A small masked image model, trained from scratch: encoder activation squared_relu.
Rows from block 5 of the encoder of a small masked image model, named by matrix and row number. Rows with one number within an expert belong to one neuron, the router's apart. Each number is 128 + 24 x the weight over its row's rms, rounded and kept within 0 to 255. All counts start at 0. Numbers have three digits each.
Before each expert's rows are labels from the 100 images, of 14976, where the router gives the expert most weight on average: "responds to" is what is common among them. Only what is clearly more common there than usual is listed. The data: microscope photos of single blood and bone marrow cells.
# router: router (encoder.blocks.5.mlp.router.weight, 16x192, trained with AdamW), inputs 0-95
# up: expert up (encoder.blocks.5.mlp.up, 16x48x192), inputs 0-95
# down: expert down (encoder.blocks.5.mlp.down, 16x192x48, transposed), outputs 0-95

# expert 12
responds to: cell type: erythroblast
router.12:147152140170120152157113132169130139126144111128180144152151126104156107143104121149140142124151139104142130144123139125124112119091133123134157120093086102101158140143137094136165153163110160126157164133119083165128144116164150137170146100134120100085148162157154092128116136165129113098
up.7:128143102140148131088147123140111118133105156144102093086127169156172128126108172112095101113116168115123163094133126129096147159145178136098125135126145117112113148180111149159165136119152120143131118133152110115110128175128120107108142142113109121139143122080081107154081131116122127155
down.7:090126154142109109138120147131067140119113111154153158142118132154116103125154156120159163103117063087130097131088163116089131139098148143145160131150099150108158194114146084150097149141104142139129135154119126148147098118162147112114075116154110122171150145102109159101144127117118112131
up.8:103108127144097148160114076143081113140124192124087125127113111124086158145127169102153153107196114151122107141128137139105149125094121120115104109191102105094137137132117144136139134132095132121114131153153112127152118171119113169109123109092141080149148143148113127127102163085142104151
down.8:113124141144135101123142138132123145118124129120155142127112137121134140106106129136121120130142134125123128147063123040115105120155149095127175134149133160170093150128120092149113117094143149130188118095130131080134127113115135159112119140110109140115118149122098118129137097106153160129
up.9:119114148133111113135137123084139126165121110136130105091129171107191148141134097121128118147127132172122158098119103121111158172117172133132140110128085140134133032147112151098148124098170127148176123154136080101108080180136125128145115135121155102146152116117185153095111132122141112147
down.9:092136140093109182152106143120117119153130166139125114111120106136129138113112177130113166114115132114101104139162117155113112146134173119113144154161132150136160190149127139139101115139073130129084131129130142141139099120149104143125122082118119106117129063085101115157119141201105182128
up.10:146123128151092153113107124152134101158114154129108124127131142151118151098157136131129125139173174095111128095118101102127104116142127117105137149103127118153052084146107115137143112131117089100175084186131163158111132124109088120134124159104160127132110144103131145148141097121131147087
down.10:130124142142142146139135122107112143102129119124113146141155128087152112126139100104110135135151130110185122138097128186175133135153136085155136123131140094155115153136122066146072153155129108116036159111118150181150145090105098098123141136138180136148129115118118107105107105103197159158
up.11:136115150099117144120113113149148127133132106117128151115160117170125131093127099138123133114169152140091151163088138104147145124113132152163107096188109109087110106180153154119121105098092130149104116115149146136160111104158118133122097140066132097107150145128172123062106159149141113148
down.11:140139118121148105121133116119107115112134172138116113161105135120105131078137146132116116109109113105111088116114107134128117143133210108147126119120106094140101148067115163164163123130128126121199116140137124133131150150154147151159137122171119150148084096112133123129122132116092123145
up.12:137139088132130116083109172143157114137124121091113090196142121146102133120147133134131153150131156118136129128136152106139124097112089124153123116138112129122125108139130153138139121138095082132111091147123144119150135121130126113157173144129135133148089136121130137137174154148108131117
down.12:154132142166111130142144137125116127138120170085126131084123174142134124173149145124141132113134150149120167135133119097144112124133096169081138132137121105120000102133138077143173148135067137131141138148133117140115113099115134133086127118114137121115153116145141133125130147147130090101
up.13:124132107163157131142144114179143162170143127107135055069133118127160153158125145099137125139098114171152161109127124123119149143100103119127139119124087136142071115163150159150146121098144133092124160148160126134098085181118111144087125127145087110103126162108117128169102162144159121145
down.13:084134111111096143170147142154127111137173111123124154104154115096090114110154151083146103138098117130175113153144181154128128103116128145130117142150153093102143145088143127144132147158098134116125179075114123116131160100151168088144117109106108121138094110130103115122128162145082113156

# expert 1
responds to: cell type: erythroblast
router.1:131108134157139131120097106121142065117100149095144133149108097104138123147133076108126078129085154141122145150100092102129091131087138138124108117074086096116137141110143160114141128079142102126146132120107131135078105117104117129086144106097115094076093151119073112112153090082097127123
up.20:122119131120124125107128123136138128117131119124121126133120126128127122134117117140124135141130136127127129120133120115131129117120127133140121125121121124128086120133133133133131135117118123125125137124136131121125131129122127125132115128126117133119140126133129122128127139121139135128
down.20:130141123135124138130123120124130121124124110136120121115127133129118122122124127136118116140121127123119139135121130158114130161127115122130125119129125151120110132138127114116136128122126124128129125120119130127137123112120133115108125118119125123119125132130117138121136122128104113119
up.21:128126135110111130127128128125127104117118112091136109136142125116144111139105120131137134133124148173126126134121133105156111138121131154135125117130114150128110116150147122128127143141120110123081119119116130145127113129141116107125124153129137140114134141104128123121147141136159117132
down.21:089141132123109159124133120131127118127148153098131130146121125150128127120127168127123139117123146120126135129100136120161139086113109134112115137122128071093074044120095108087153153104152137124133114158127151141145111100136122127108165114084131115133133181135113177132131141125140114135
up.22:109149105113126117086134134162150146114137110114139129113138090118148077120112119114128136137107168116120135110137137075129156106101168104130146167147120097147105085098120171146116113131120075129091157092135118116100089139127131163170097113147089158097179118127140115137142050085115127117
down.22:132110142146064133149125137093139141191147124138119118188098150113156144145116116126125102077156107149124189080172135112112110153099120165123139125125139120103107151154135104117165143140102126144138124105098102150144109133127155104120154155168145120125126066115116101106143128164140132109
up.23:111100143110130176138157079117121119131141182154142119156102093104101125149130082125143132136139111131111121131115145130150134121104128114133122158195119112101119142131169117169165142118137154132127157083154172098132133167143090124115108132104091132120116096167120097108139134117123125111
down.23:135130134105148108106110127145141168117103076143134110115102157109111103109132088150121099082107149152107109086156135118118111119107163117125162134147110153128168116118147133138135114129140167122126166086140102168124150136100178104145126133180107152128112097111143121132139115135099123099
up.24:124154120139107133113087072118107145168127141128090123091155152143141144116155135149123104100109103103120108108105095101149097151148100148091176136148135097140139150178095171133134145133120161129126125106134133115147154115090132144100146175124171105124125156165170137128121134144110122164
down.24:139146148082156084123132153121138117152125099097080138094127135149177099150079136110109169077149114129176139122108089130133163136142163116125136122130132136102115139157131136105110124124129132126102135086150092153108122132074158099149133110128156147128124141180167139096104115163134175097
up.25:104109101143153136119118119170125117131160140103123127110116122110164164140109151139149121138149124143091149123121092100138135122117124144121099110172142086130054125133130132124129142103122128120145101151142139107141150161131113139112085122133132127145123178139148139123145147140138153150
down.25:091132128133128132132131130134125107116150170150135142073139133102135123127121112121128117116129116125128148113132128136128137135144168113120130127138127121153044143130129169102133139134065172131071122171129132178128120144134107137146138120112144137146133074139135119143134136132101131131
up.26:142157134144149118136147121160132139188115105115100100084104138103153128134118131116143107097136162116139134066146122138144153148105152166093128104129115139116117100170120092125126143107158146123087129178112099155116087164140113133146115077150130151136137134162129114166129169108149118120
down.26:140125094079162126110105132098111148148110160175154128073141127153115140114150143130119104093122148124115144069159133120139131173110136062122129149110116143106108144111109171149118146121123150091143147139111145136133116175175123157148096124163106117134120095163131154107093137120105143156

# expert 13
responds to: cell type: artefact
router.13:115142104109143143074148123143099138113129138119137102127104092101140126112119141140142146101056121088135128120104119117115087110095106127146114096095115115098106100134100157111129138130127125121130116101088167136103102151105078087105113104102151121116128133096157104107087102098113131098
up.10:144132156117143085092132127117155144096119131138135159126077122102152157114122109157111138168096154138108141063150127113115079139213119126113109117095090088149126136139127171160120112108137129174132144135155087131113128115123101103110128166119141117101163130143115099117131104162169152126
down.10:092088102148102142117175144168123110114131079136178108131131116114120156141111103106158141129138131178119140151183029114145161132114126117160109112154145123100086083106135146148101128146155102107102150111171159107143153137143147151112110120166104132118149103123143102095124147151115091134
up.11:122116064150126118110100117141102148133106121097076118151145152118154154124112128137127136116138152134088120116152166147181098108138147114108134120142136122181135128142111096088134096090125134148147086138145097150137139117120125103110120149130116132125108105105132139131127105117116132045
down.11:155124123138165147134134130137129117099141157143137161128096115155094121108119116123128100120114127073136130135191125107162129083101099118131171103131138051139047141104095149231143117156093165120129120113131158142110143112131140114127175128116122131143120105158135150120136110122104143119
up.16:133159116112147106100100131108141132168110152140088115122152133133133119153126176141136092096138131194133127119149114174110126143113159141097112147129153155124103058127156132093131107146117198136174120153100116147162153096169131125125141136115129107139117114074105114157154093124106119102
down.16:136162135120108133115138163134152122140109135148127109150132140165139114110139149135107083114121100161133177111072126101123138162103140104142131139122145137159152110118170128101141123074138066116134122153137139133133141123124053131123103164099155145113130151084134142113109119162116154116
up.17:163134143122091117100102130122108147125085142129144120151101116139134078183088125173132133142188156158160127109126121098129128125123092119124103123134115113135118165111151148114121141114099134120103130178159102100151141142097149110169120102123125157106105121130137117118130170112150112137
down.17:178150159141127102133177110155135115134155114146099144108124146098126143128127129086134113129089129151119120133098161143123149136159136135141142156131099112113134113130060112100135145099139101104158098131139121173139078121108111139118118119148155181147132132128130135144164136111111129132
up.18:129158125144139150139102097109098101154135138136176165170093144102138093088140115166133119116122131092101061149122133128097134132124121110156117154115184119127060141142140162110136139159157094126089135115111130132140150104154132093112125133149132147146098112147101122107118087099165125084
down.18:129126124129146144119167145127140132159158121165125121116127108173127143131130099119154086141119096148110149109135129138113161206126125123106141108132102141134040106118133141132133095142089168123191118123128124160142126117126096138107115154097138126144153165140090110122133106142074144133
up.19:129134130102172125090104135115170129136146089116155136148159158152139100118112133128113109114119093160161117097154113176133160129125128099133133116075138127128056118126104091134113150183117124122213113128124094150135153151109122067150130172098135135133132141154129105144126076120108109090
down.19:166164132114159127130129138133118155124127096125113108133139136152139112130153117130115104112139107154168159135042116113082136143137131147110145116145105129137163167136134147107146122128133164146088139124127111125102125125133132124137110140091110126136141250107111111116134119151141127110
up.20:144115155119150118073098131106164140132116088111138108122119147161143124127127109183109129142116080187134107098118117129135157132112160136143150103094133126152087078115079109127136108132167171130190166123152071122137121136127127082123117170127145128114137088159133130105091084129147123102
down.20:120124133126139127140139131144130117124149154130128107147125124164109114110122148134111105143116106104118109105225134151096119168167107118095117140101129094141121155122128098102109112139114205117062111099127150136124137077125157144126162129110175136130122207127113138115123130119086121107

# expert 3
responds to: smear: peripheral blood; cell type: artefact
router.3:156105146168136188169138126117129169126130142116163143132127185115171136101103121137136159135150120155161118111140123159113123146145112112150131143154131137167108172132112141145109155164082172133152175148131104131136129118149113145177154147153129133127142076103179104102111135140148111132
up.4:103130118158129137126139067167102113151130156160142107123107131113068084121127112081097168135087136165131142153087179125147142103105129134165100124154121152157137111112148115143103123118116134137149131132083108105128115148167147132164145112110155081101107142113152146137127084154115099126
down.4:109141125118142152138165167158122154122125128166103099154098116145087174117144137172136156186123099090158143129146070115140112104106158082128121111099117174095175103133099120125075113096106153143118116140134121112144138150113141130116118115119157112166137148147118105145104098118126156117
up.5:131140112139136137119114165127145150156136128154102122090124131102115109097139118152121112096111165143103153152170126122139081116141117098114128098142124156122067141116133113137150147089130116164168168113104130127153107159149112137140134145141113148154114142113137114073104154158120136198
down.5:130112122117160116124143138125135164122115105104129109142144128169161129128141140128117143131144106146138137123003136149114130080174145116155140135124134068083176148113144125097095099172154153120120164068115109069146126160119159110133138120142148118124140065104129131105142124130147136124
up.6:139136120137159146106122109127110123067158131118149087110143099156123173128156127136122160150149127130130163163115109133106135132134123121135101124126109131129129128075120130145072122087160128107105129150096123139125133159103133176109090079101111128106125153105145112114090113154099185145
down.6:072128152089096129124164151137162129122127156111140127135098075162090139171169163136123126127112154115147133130168127082092129119106107131138101119164129155124132119130147103146138135154094152091146160115122143102142144138132119124161141114143149085141100113153147180095159162157152132119
up.7:133143137125131136135139138165133086171175181169161128096158152140152115136122124104092108147153130149159122121090074103110143168129116114107129176144171133156087102151108107140139129169101127102096121152102119114126143112109141118107083128097154149120138178123072119116127110157120123099
down.7:123130125121139127138132141124132162129101131117150123133131098116074114116158125099139085096123167150111119119159131087122106145148108084127168131137112149148107159109134132145097126104159099141124155140145124149130097184126154153161177139133083114099090118129126112122100157146075108136
up.8:186132096134097139122126112116083125112116102101118194164123161118092167113121119144114128110143126087138106099118146117112128125143124109105117093167114159115132112143121142119149138136113102166134145105163142100155087151152146099126144155062105140124142137139156140118156152118138126090
down.8:125136119106122165136076137130108122104160130121159127162139145124165119113101123149111144164145102092123109108189130138070126146138065131157118129127113103125134154168100097116152147067085135105083090131124145151119123118094155125142118127162172153110089146149137102130147122128185171101
up.9:101124134161120108151158108161141120131144124099096142076161113125151163158127146119158166142168144151117116121151104147173168105138133148126162128120154115122155093133131091129125156131102118132176126134097100138128130106150126133059061092094093080099146128096134127140104134162113164189
down.9:070132132138125120140112125125117161122101120140137130150120141150102132137129177114119133113108149108121150082134129126118136089123149123134145134140131117147111196119113131165144139103110150132089128144137138192123122145135148131157183095124160135146125100128171089141123119126113137140
up.10:142165116109138145114143153150130096131124106149120136139107119080084142174137155165073126112103146091108120128135151129060119099138158142128143137175149128184087126155110120142139094109119098106119117133115118101109132105148112159112125154124085113101073161146116115120179138111134149092
down.10:129138135096092142138097139101125129144112158120158105115090130127118080125104102125114166159134091141193148141155110120114125119155132112118110136098118120126147159119118126138116155127107105171161133102127142139095110140109134136113094129144117117109081141096177074140162116195124126117