{
  "encoder_norm_position": "sandwich",
  "encoder_mlp_ratio": 3,
  "muon_scale": "original",
  "epochs": 7.2,
  "lr_schedule": "linear",
  "adamw_weight_decay_other_params": 0.01
}
Rows from expert 0 of block 7 of the encoder, named by matrix and row number. Rows with one number belong to one neuron. Each number is 500 + 40 x the weight over its row's rms, rounded and kept within 0 to 999. All counts start at 0. Numbers have three digits each. After the name is the row's rms in percent of the matrix's.
# up: expert up (encoder.blocks.7.mlp.up, 16x48x192), inputs 96-191
# down: expert down (encoder.blocks.7.mlp.down, 16x192x48, transposed), outputs 96-191
up.1 196:468445562478477535574465497537457580479497459560517514484449491459471446488465513544472483441484495489546502474446514449510458472481459532533529509512500485497505492475547479495469530508537587438496577445528547554519548504550512413509517426478438511480541473491458445522468397474461546556
up.2 052:506528513472491497458512457471478519469432508524522552500454498525572507512447500510563541563504502453514449531467582470455493515439550493469519552513522527515567503576514514474475469486454439518471505496523411559585552480502427473520410570513476450486579463435519432519566488474460511529
up.3 028:538546467474532481542569513480482441497430468455505510521577540487505544494527442481525475557560469468484465556503508449445514543498476480508567526486553451436525551467405472570466501412486521537569532535549522494569504490497468504520442524448558479462487543437432520477494510450509467470
up.6 133:505557439488557492472505535517461495550564582465537474486535486489485469408550460540467493530515439504526552474565502524515500435477459491497474483532572451535445534483568490454466509555504641426558480476541532492413492432466546575550566457477554539489458521455426496562459461467509465525
up.7 087:512465510481458494365463530473558585507444477496496463446552479440454495573529539471524489528578529546571535485456430467488545588523471507502545517507541488535468524540558519464497495412524564472464429452485549540484385582506502514490527540452509443531478443521513461442503485570485491545
up.8 043:504461489475575468566504499498495456489523503445449517523506518516523521495530522468490456434530432511409445559551551475508553553485480478414513581540490515455583451523511494520529583519526520520511439471466489528460509497512465430522442514568515471505504465485522421474451434503472526484
up.9 089:478555507465476452654481529510482508463455498521513530476494536433451482463509509561496552567441490470572553496470480493522550479483523498501455572588500547507508513427561503449428522540551478515459516516484505510533497431408456549494517507523567458507499542552535487486534459532545462523
up.10 008:473443535405548468528497473497471521434457557493471460441530525517493537558485571524522465464468531468503544578493466407536504588549491515539570537435513536603503507434492526447548511513468489453540451612518557420528490518478504512599503544456462505483518504443477481528457509513496501562
up.11 017:492489445545497427506538462450501502420462587475544518418517402597521541456494478461558505475479597510558512555460481511490505485521497432487480454454490495504480548492465453497493490412473529503531468574561502403455431497554559514550544501499477450510483490487474583514495516513504471467
up.12 040:569492517509400457528393536488492502516523541542564510486506607552550566527490496518519503484533525569543471509489477411499502551611550523520516494475413512478498521529527483514517481493489478489477393488507466555546496474535529457468517486430456515484481435509508573461479491521440583502
up.14 012:434561519477559511533492589529522460467464532527471520546487549450554531473567527562506542501502535525542450462518521443525558519588484526546464560473521510504428476484615516444518540463501504529473439531431498491564480471461448449526511459515529441454481505519462400500555489521521531465
up.15 174:509505512515492501463469567559571469513535505457521471501578503452494499462547539495503461455531540550440515470584406396470517495498471475509526461503544471477453508554556514469461493463531497481508449499515578545498528572568466438466491467505551513535447500513474478474496455491507452544
up.16 070:522495501493478484499543487520432488356494485545511482497503573528530561407462467485489463510535506546537594541511530481542494490590443450529506551581529517554479506516480439465581508493485453517466573507453482462487497509571456528433529433486567516517488492505515513503444519415531553506
up.18 196:474522536549504491525479476502510465524546494459534539509560523525470542527504490463536495496483493519509484117433504491546509516503526498538500514490558482502483518471536491522490512436493537535494530533494545473454535502569506479498489498479531426506501497482495492534486520532447476489
up.20 022:492544538564495482471506447448530514544521544475482459453434541545481540473510475526558531513561521510546456456529489439500503556530568460558500403476425582513432499537457454414567434453418598545445544511560419474499463463463517508524564448497528496546547491489562475585491551497486476483
up.22 012:562486517426448499477466458536463488455512586509506506484461565491549459497528461521453488484541510443480475504494518547456435466515501486512541454472469527558474481521512503592525478561511536465479547518554484567472499407532517468483550464390394478518534437440533490518565518539486514604
up.23 006:442508496461515466501492570545548439515426478534499507521567456526446530518516498518467531482496543533507506467557565572501549475531547535499555561448456548558496454486548501510547484561552539474454437499533511493418538499435522525441490533480496545558486498504419475541480515435482483479
up.24 165:526519485468519446495486524493536560427492499564498492437515472518506485423439522509483560516545503533562535481495497493482495516527498511476535407492427561535548500519416489491482429522508617555488464502473396534580450534452503493520503536443474511491613430514520571455516459505533507501
up.25 005:424506509449526474440517468478503477466497473486460472484481520501488503473526533558444561460533550509512555512511432429470528506478535526520452546486504463484512516486442526541510478474583448528477495489486566517543515515470456561498456454491470489544546536417446524518548480493526562518
up.26 010:484480518528514513503499431446561571508495509476531475504521474492495413512563476533474518465460575504575549580441528473455463476464518492491479508535459530431501480475503504508574440483464479434543477506542514521484572511436453467505510490511443493553484457514570486544538466542505557523
up.27 203:553525528503511440500487541486513510529519578524512461474481539542472474404515539466472474510509485527570565317565419522529492500499464570569483397464377504497520444468493490469509508586547494517518534554532484540462428504423515518474525477449542476554496501488523518515478516486530518539
up.28 232:476480502485551520503478500543499433544494469495508530518506491527485550520468476559518478479504528502459462172483519451505520449487511477512521533555493496481459538493509516524477510451499507501478462529541528531524560503611486459488484465550487516465448526478414527483443535488511463526
up.29 243:472556427488482503489476495512472471523513508485532454548502582456505515486469489523491496481494485508492508189488505553501517511528524480494518413499416525519457501410541484539450535553514583482532550519572454535503531477556541544510461404519543559503453546470477589471474492475492502517
up.30 056:438465510450490493460468531518503492521465491507442556538523598527513578511467483520511472603528461558493477531466535478598495441522467440546483536549574500523507466402558434456589508440541485481487544561465560485496553526470427526436522465520500515482445465511452454517470548502543481463
up.31 039:469514478500537483493570519474433515508516401428468469531546533507417519566512446520531511509452486465495512546445530475474519507468547487532505524464494443575500540572554424500546551513480450536472526509428522371438473482589507512512555491497486533442464450528506453491512505552462519455
up.32 020:444495482503537477451474445569499364507513461412495526537554565531487555494516452554518479462520513494480467487474522450469511522538525490501491544498471520493456572484462506529565531442544498524470535511503501514458560446492463394463482506513506475523528540422488497518480468500583552435
up.33 050:478508440497529493497474501538549548554519568496442486446466488465529582458551461547507538432519469462527528524571523555448555509524505515473484421517477473509571414593495549417503469506436517507511451442497489505543518521466453486491477548459492473458447425444508381529473487482468480518
up.35 052:467447471493426519464465579433552555485439512542449577439486484508556444498552589538469461464502464470495498496499461543546423499487448536493506520512548508474569483473503462480469507511501526441515552485559516521493539584464478448509482481463501491617509453548517419518528511488566514552
up.36 006:452431498562423484480508568451566491500494480529494513455480513499569475444425469526538503485492476511520534545513431471492453478529498465426513506488476502458560425494517517514536516458472483550449538439508481466511479494451429451490423476502485481492521481567550461511494471472488427456
up.39 269:524498518532519494555492469454448493521510488503498469517507521504516540560497515487534472480482521531491534164434581563542480487463509463512465576463489485540473503496538496504476526483494499514510601534470501428448473491482545557499514497530565469476518535507542445503542505494524486501
up.40 089:492519461527488480559512503476486521505460562493483451449544510559519506442595466519570553545539499466487541487555492536466579550524537518532481442485498438554431490454527474537507565605439533465482465509552490435444519446494495576538517484500573474480430450498485454566534511447539447535
up.41 007:513537526510511527500497472501444473505516523485473505504494509481453543438507498445493475489487510525543474536505593472417481458490458543465522454449524434500462537492431509524539427487548497538531488519438554489494519484506508508521477475460450492446549470439393459472462471507523475444
down.1 189:534495440505546495620547501518467454534535471497474484611434559496500468506542523511480465527475405504348490328582469471491501562588536447536520515489485463484460486533549570505505540550475394460486474514510431495477480549439485492457495543509501509476509493505544523449501512468564502505
down.2 066:532497516466467559673505574479473501514467491522510502406439488504593544518525508477524504521454440542440478433502486449494524510486422496541502516477540508528511452519482520493471536526497478489524495520476502577499468545544496477496525513524495502491498480502524558484530494545424511493
down.3 035:521455466516464484531419484510481549495513534528463527537426522482566500498511503512452537443471545479487542473496540552550399448526438521532492540488465489499441430414541470464457523549537553503518518533434455522576483515478498486431568518486445475571484504619536487459559503440578506480
down.6 126:480506474510477454606512489457510531492497475526472499600508533402424564511487581429477492371434505436464523515497414506503511579470465439528484480500478476528460512513549555533486456591474446457456543493495505423527490585588450469537478503499519512510480509498509502464504632532520493461
down.7 101:532391508503571549545510488520480467495483512529453487516482496429549491504465510502522511555455488513454459433495519481495494455445400432498489537506512505519541479524466438505497518510487473508492510490488523515552653522568579494501513508487498525488506491466463557556474459421475494513
down.8 054:558469428532546554605513529523513568493513476478491498459461518520537556470504483512513417545490485474536543412521417495561440478503461537522460517544520591501473449491519447507479509497599471514500497500469575513478462489445469462508496515535501551456485504494504510552477415470569505442
down.9 082:534420474489532509420514490515559498487507493509495532632481578479475512520476458493470498462491470446504473619486570559497429554519506465506544484510488501511410514505544497531539500525480457523528526487471497518529526537577531430488575559515447501501501526483482436483457481438520503399
down.10 013:526510485519486456525534512411487455510551461563457527475507450440569448478542459505512541550527484471456462509512534558519459450426509488472588463529489479511462504548549482445459498489547449497531547498487556534535548551522525463512515452542527482510510503506553538456480484540518443525
down.11 024:442499581466514563560474476517457404510492521420497498573459535503460506509508520546490497447484477454474410393504510516464571556515446506503532459466431504581485467499496549509528509555529446462482515446460476527501557491492496539452489502479494573454557547483533491471461509478412442496
down.12 047:568471495502499515547500493511531535538455543520500480488525375472512455491532572455491519491472432456491500514539515502517445428412446515470467564455551438523570456508508549482448452518434535488558540487517523493546502584514463489494544557464503525510528527474481448554509522459485430502
down.14 015:524489460414458539519527493509461501498476537568477517580440525478500501539550510541507544517506485413503510473566527474493475409473442444474472439504446525535466445432500504498487462526488425468498507482452505476502557503503568484479488478486452523417523506490528561460462466419499461515
down.15 147:467476490505416465545465507483525509471579497516475527569474461465504473544443546517474511535512441516455527338485485499491579511408433528514509487495531480511502505492476496482504464495521515443499508487527526510663563523509545482582500478476446533532545492508475559500499450446521489463
down.16 093:432407527491559520634525499507505470562482519469464490494472463414514430468463448554483546469433553520474540477487485513501430494494521529516525473478508545527478453477523476478435496503500584493598515479522454453498366525355477563471540510511519491465505480510513522493525561414536445511
down.18 215:502517486501487482432512478513518505527488494483499482419523529478499512496474543509503548486489577477519504098507489516487515462536492505468520486486496518504488494503531555500533537490524435513461473488505566560553432514544503502509507476502474520531487511497471533499524536508519469488
down.20 030:547483465510552571472440501487455580494484464496493520418497487569451505496503510490514541444518512453497480538517594485491501508578462549458495502524480490504504545485487459501561474474482398462521491479512443488466523463471411472447475499492413493601499514497472537536484571472498513591
down.22 013:496503433600565502486535525543507453570512438472459507455528509498546597523476506529572518492508459468473520551524450509494530488436541549471473511472541452505488516510505524507491548413436442464506548520488512461537576511379446458492427575600547477483493485480518463487485461495557447452
down.23 009:434523480526497559521461522539480518496532460512581569458414483423439468441550542473501520482499553514510503555524514427534457459443500468616537455556525464491538482461484499504414484455515419487482500415475565525521534564496475471465489483590526517514503540507527458462458518550475486494
down.24 157:466410467544606504496477470493494450511443500474478498489493493509498517511486463521487513498484585504428523613489551490510426500517509479511509509486478459482585523505512454499517478476446334486514508508518450491477733465536530476499489481512463467510524542513481404490509464472472498502
down.25 010:519595496489513486479541511545506505458401575477481450472442523503497496566543539537503494543515458533501498441566557506498511532533433509533541553523535466511491558484406461452398575500475447558475523533496455455442585529476528417483515519457528516492500535511424441527544503558552494472
down.26 014:500492465470507424488551488485552492560488467515476550485497495503480531506466504560507507477504470481471422456545491482528446444508559570505560495469520479501484546480526571501424509419496439539539496552426492556538484534533563437460526519469493515484470490523538456492512525508552521488
down.27 221:481539554577474511517496469471547528496548475464472444529398421501525495564488493543503488455513542566417491313472502474518525515517589478509504518478503533511520529461515490525523499493515474485512521488483544514503541658532535470507461492486467503540481506473454606524488545525507473521
down.28 257:495608541491484477475489476507507466500527486502503496457523536522493504499501570509476497501505552509447479083524496493493523513500522503493520473508538516523496500547473511502479508493473439495522486504501495513522440521495452488466506493487463486519518502480500534484481514499496521490
down.29 200:444528566545487526477493517484464529534553505462522487506473520498496489466570586502508517490503538555570503171517492481500469467471564496512490521521487505557485550503471502521536487468469485480494485465523500513460464482484535513484524527446550501538463564528454574528533544502530524505
down.30 067:483497522519399512597440410506516486496505464477494495496448501504594473492464441549464545394520442513409505330494520542478510536538461480556530504475441532514508417538494516515491561524489542463562484485507482511551560543529475477491473507505446479455531501470480479459512514562551491473
down.31 051:524458514468521508551476479508582506507514541442439541396422536398561441478474479506470540481465458547478527373528531464529496468518493485530528473514525507518477544452476476495511419511483561489494517547540505514528545556464473430529499475532498468486497530453511515506458423559604522530
down.32 022:506484498470501530619504529503489580499488554510500431441434505490536482450495498543489470432446596564474525389518491524539430454520487577552528458447486512461482448555545542541460487520542593499549516508552485544486391468511515488456489495470450500462518487589531515488503458506467494543
down.33 077:518549500523570545460440507506506473480518497525490534584529466563469525459456516516470524431498455500498487325521548483501480444491413477540482471510533524505565549525490529494482450548543287504482511490485502523523508511392453571497510515500497492502503532491494535477453508496491483573
down.35 054:515529433527505542512517505483540416521534527521455525532549566489557512498452416460507446471551417452456388563532532498530655586444428526443456531502507428491503490504553489496542545536515499582515496520474504488462489528549518569542490512529492462458471505478540519461487498491513490493
down.36 009:536468478548472579487463581512541506506486528516495459533519437496526525475407455477516524508502500480504441494546567500519478501498541470518536485441549441533452457501527503454516517504487570542496576533581437530461556456517510467434515531467459457486489562605502437466542473435476409564
down.39 233:530537466497533489464516507495486519531521494503529460483527517532486503468520528510499525493478492466521540102487515508491474523535473482511516509504495519500521518493491440494474489495516459523480456521488529481566461541526457484483521447479524472459522470541498572447542547538518507455
down.40 080:466536492498559526322545522484534529499562524452485505565474555408541501498557592480520455477472523502526478479477404481491520517492476544486509488507491471530445526503553554494508529422522479421491537533522489471569519517479458501559488489501404482533487493494478544519535571504487482478
down.41 010:447548456571506497546575547471498549553498488446554518535475473533517511474419526509555446398503554471495533492492482483500475488496513582559482540478483468538506484475515484499513540486502462530468532434539466506536531487530517470514495517562547563498473472471464499503432542478471448547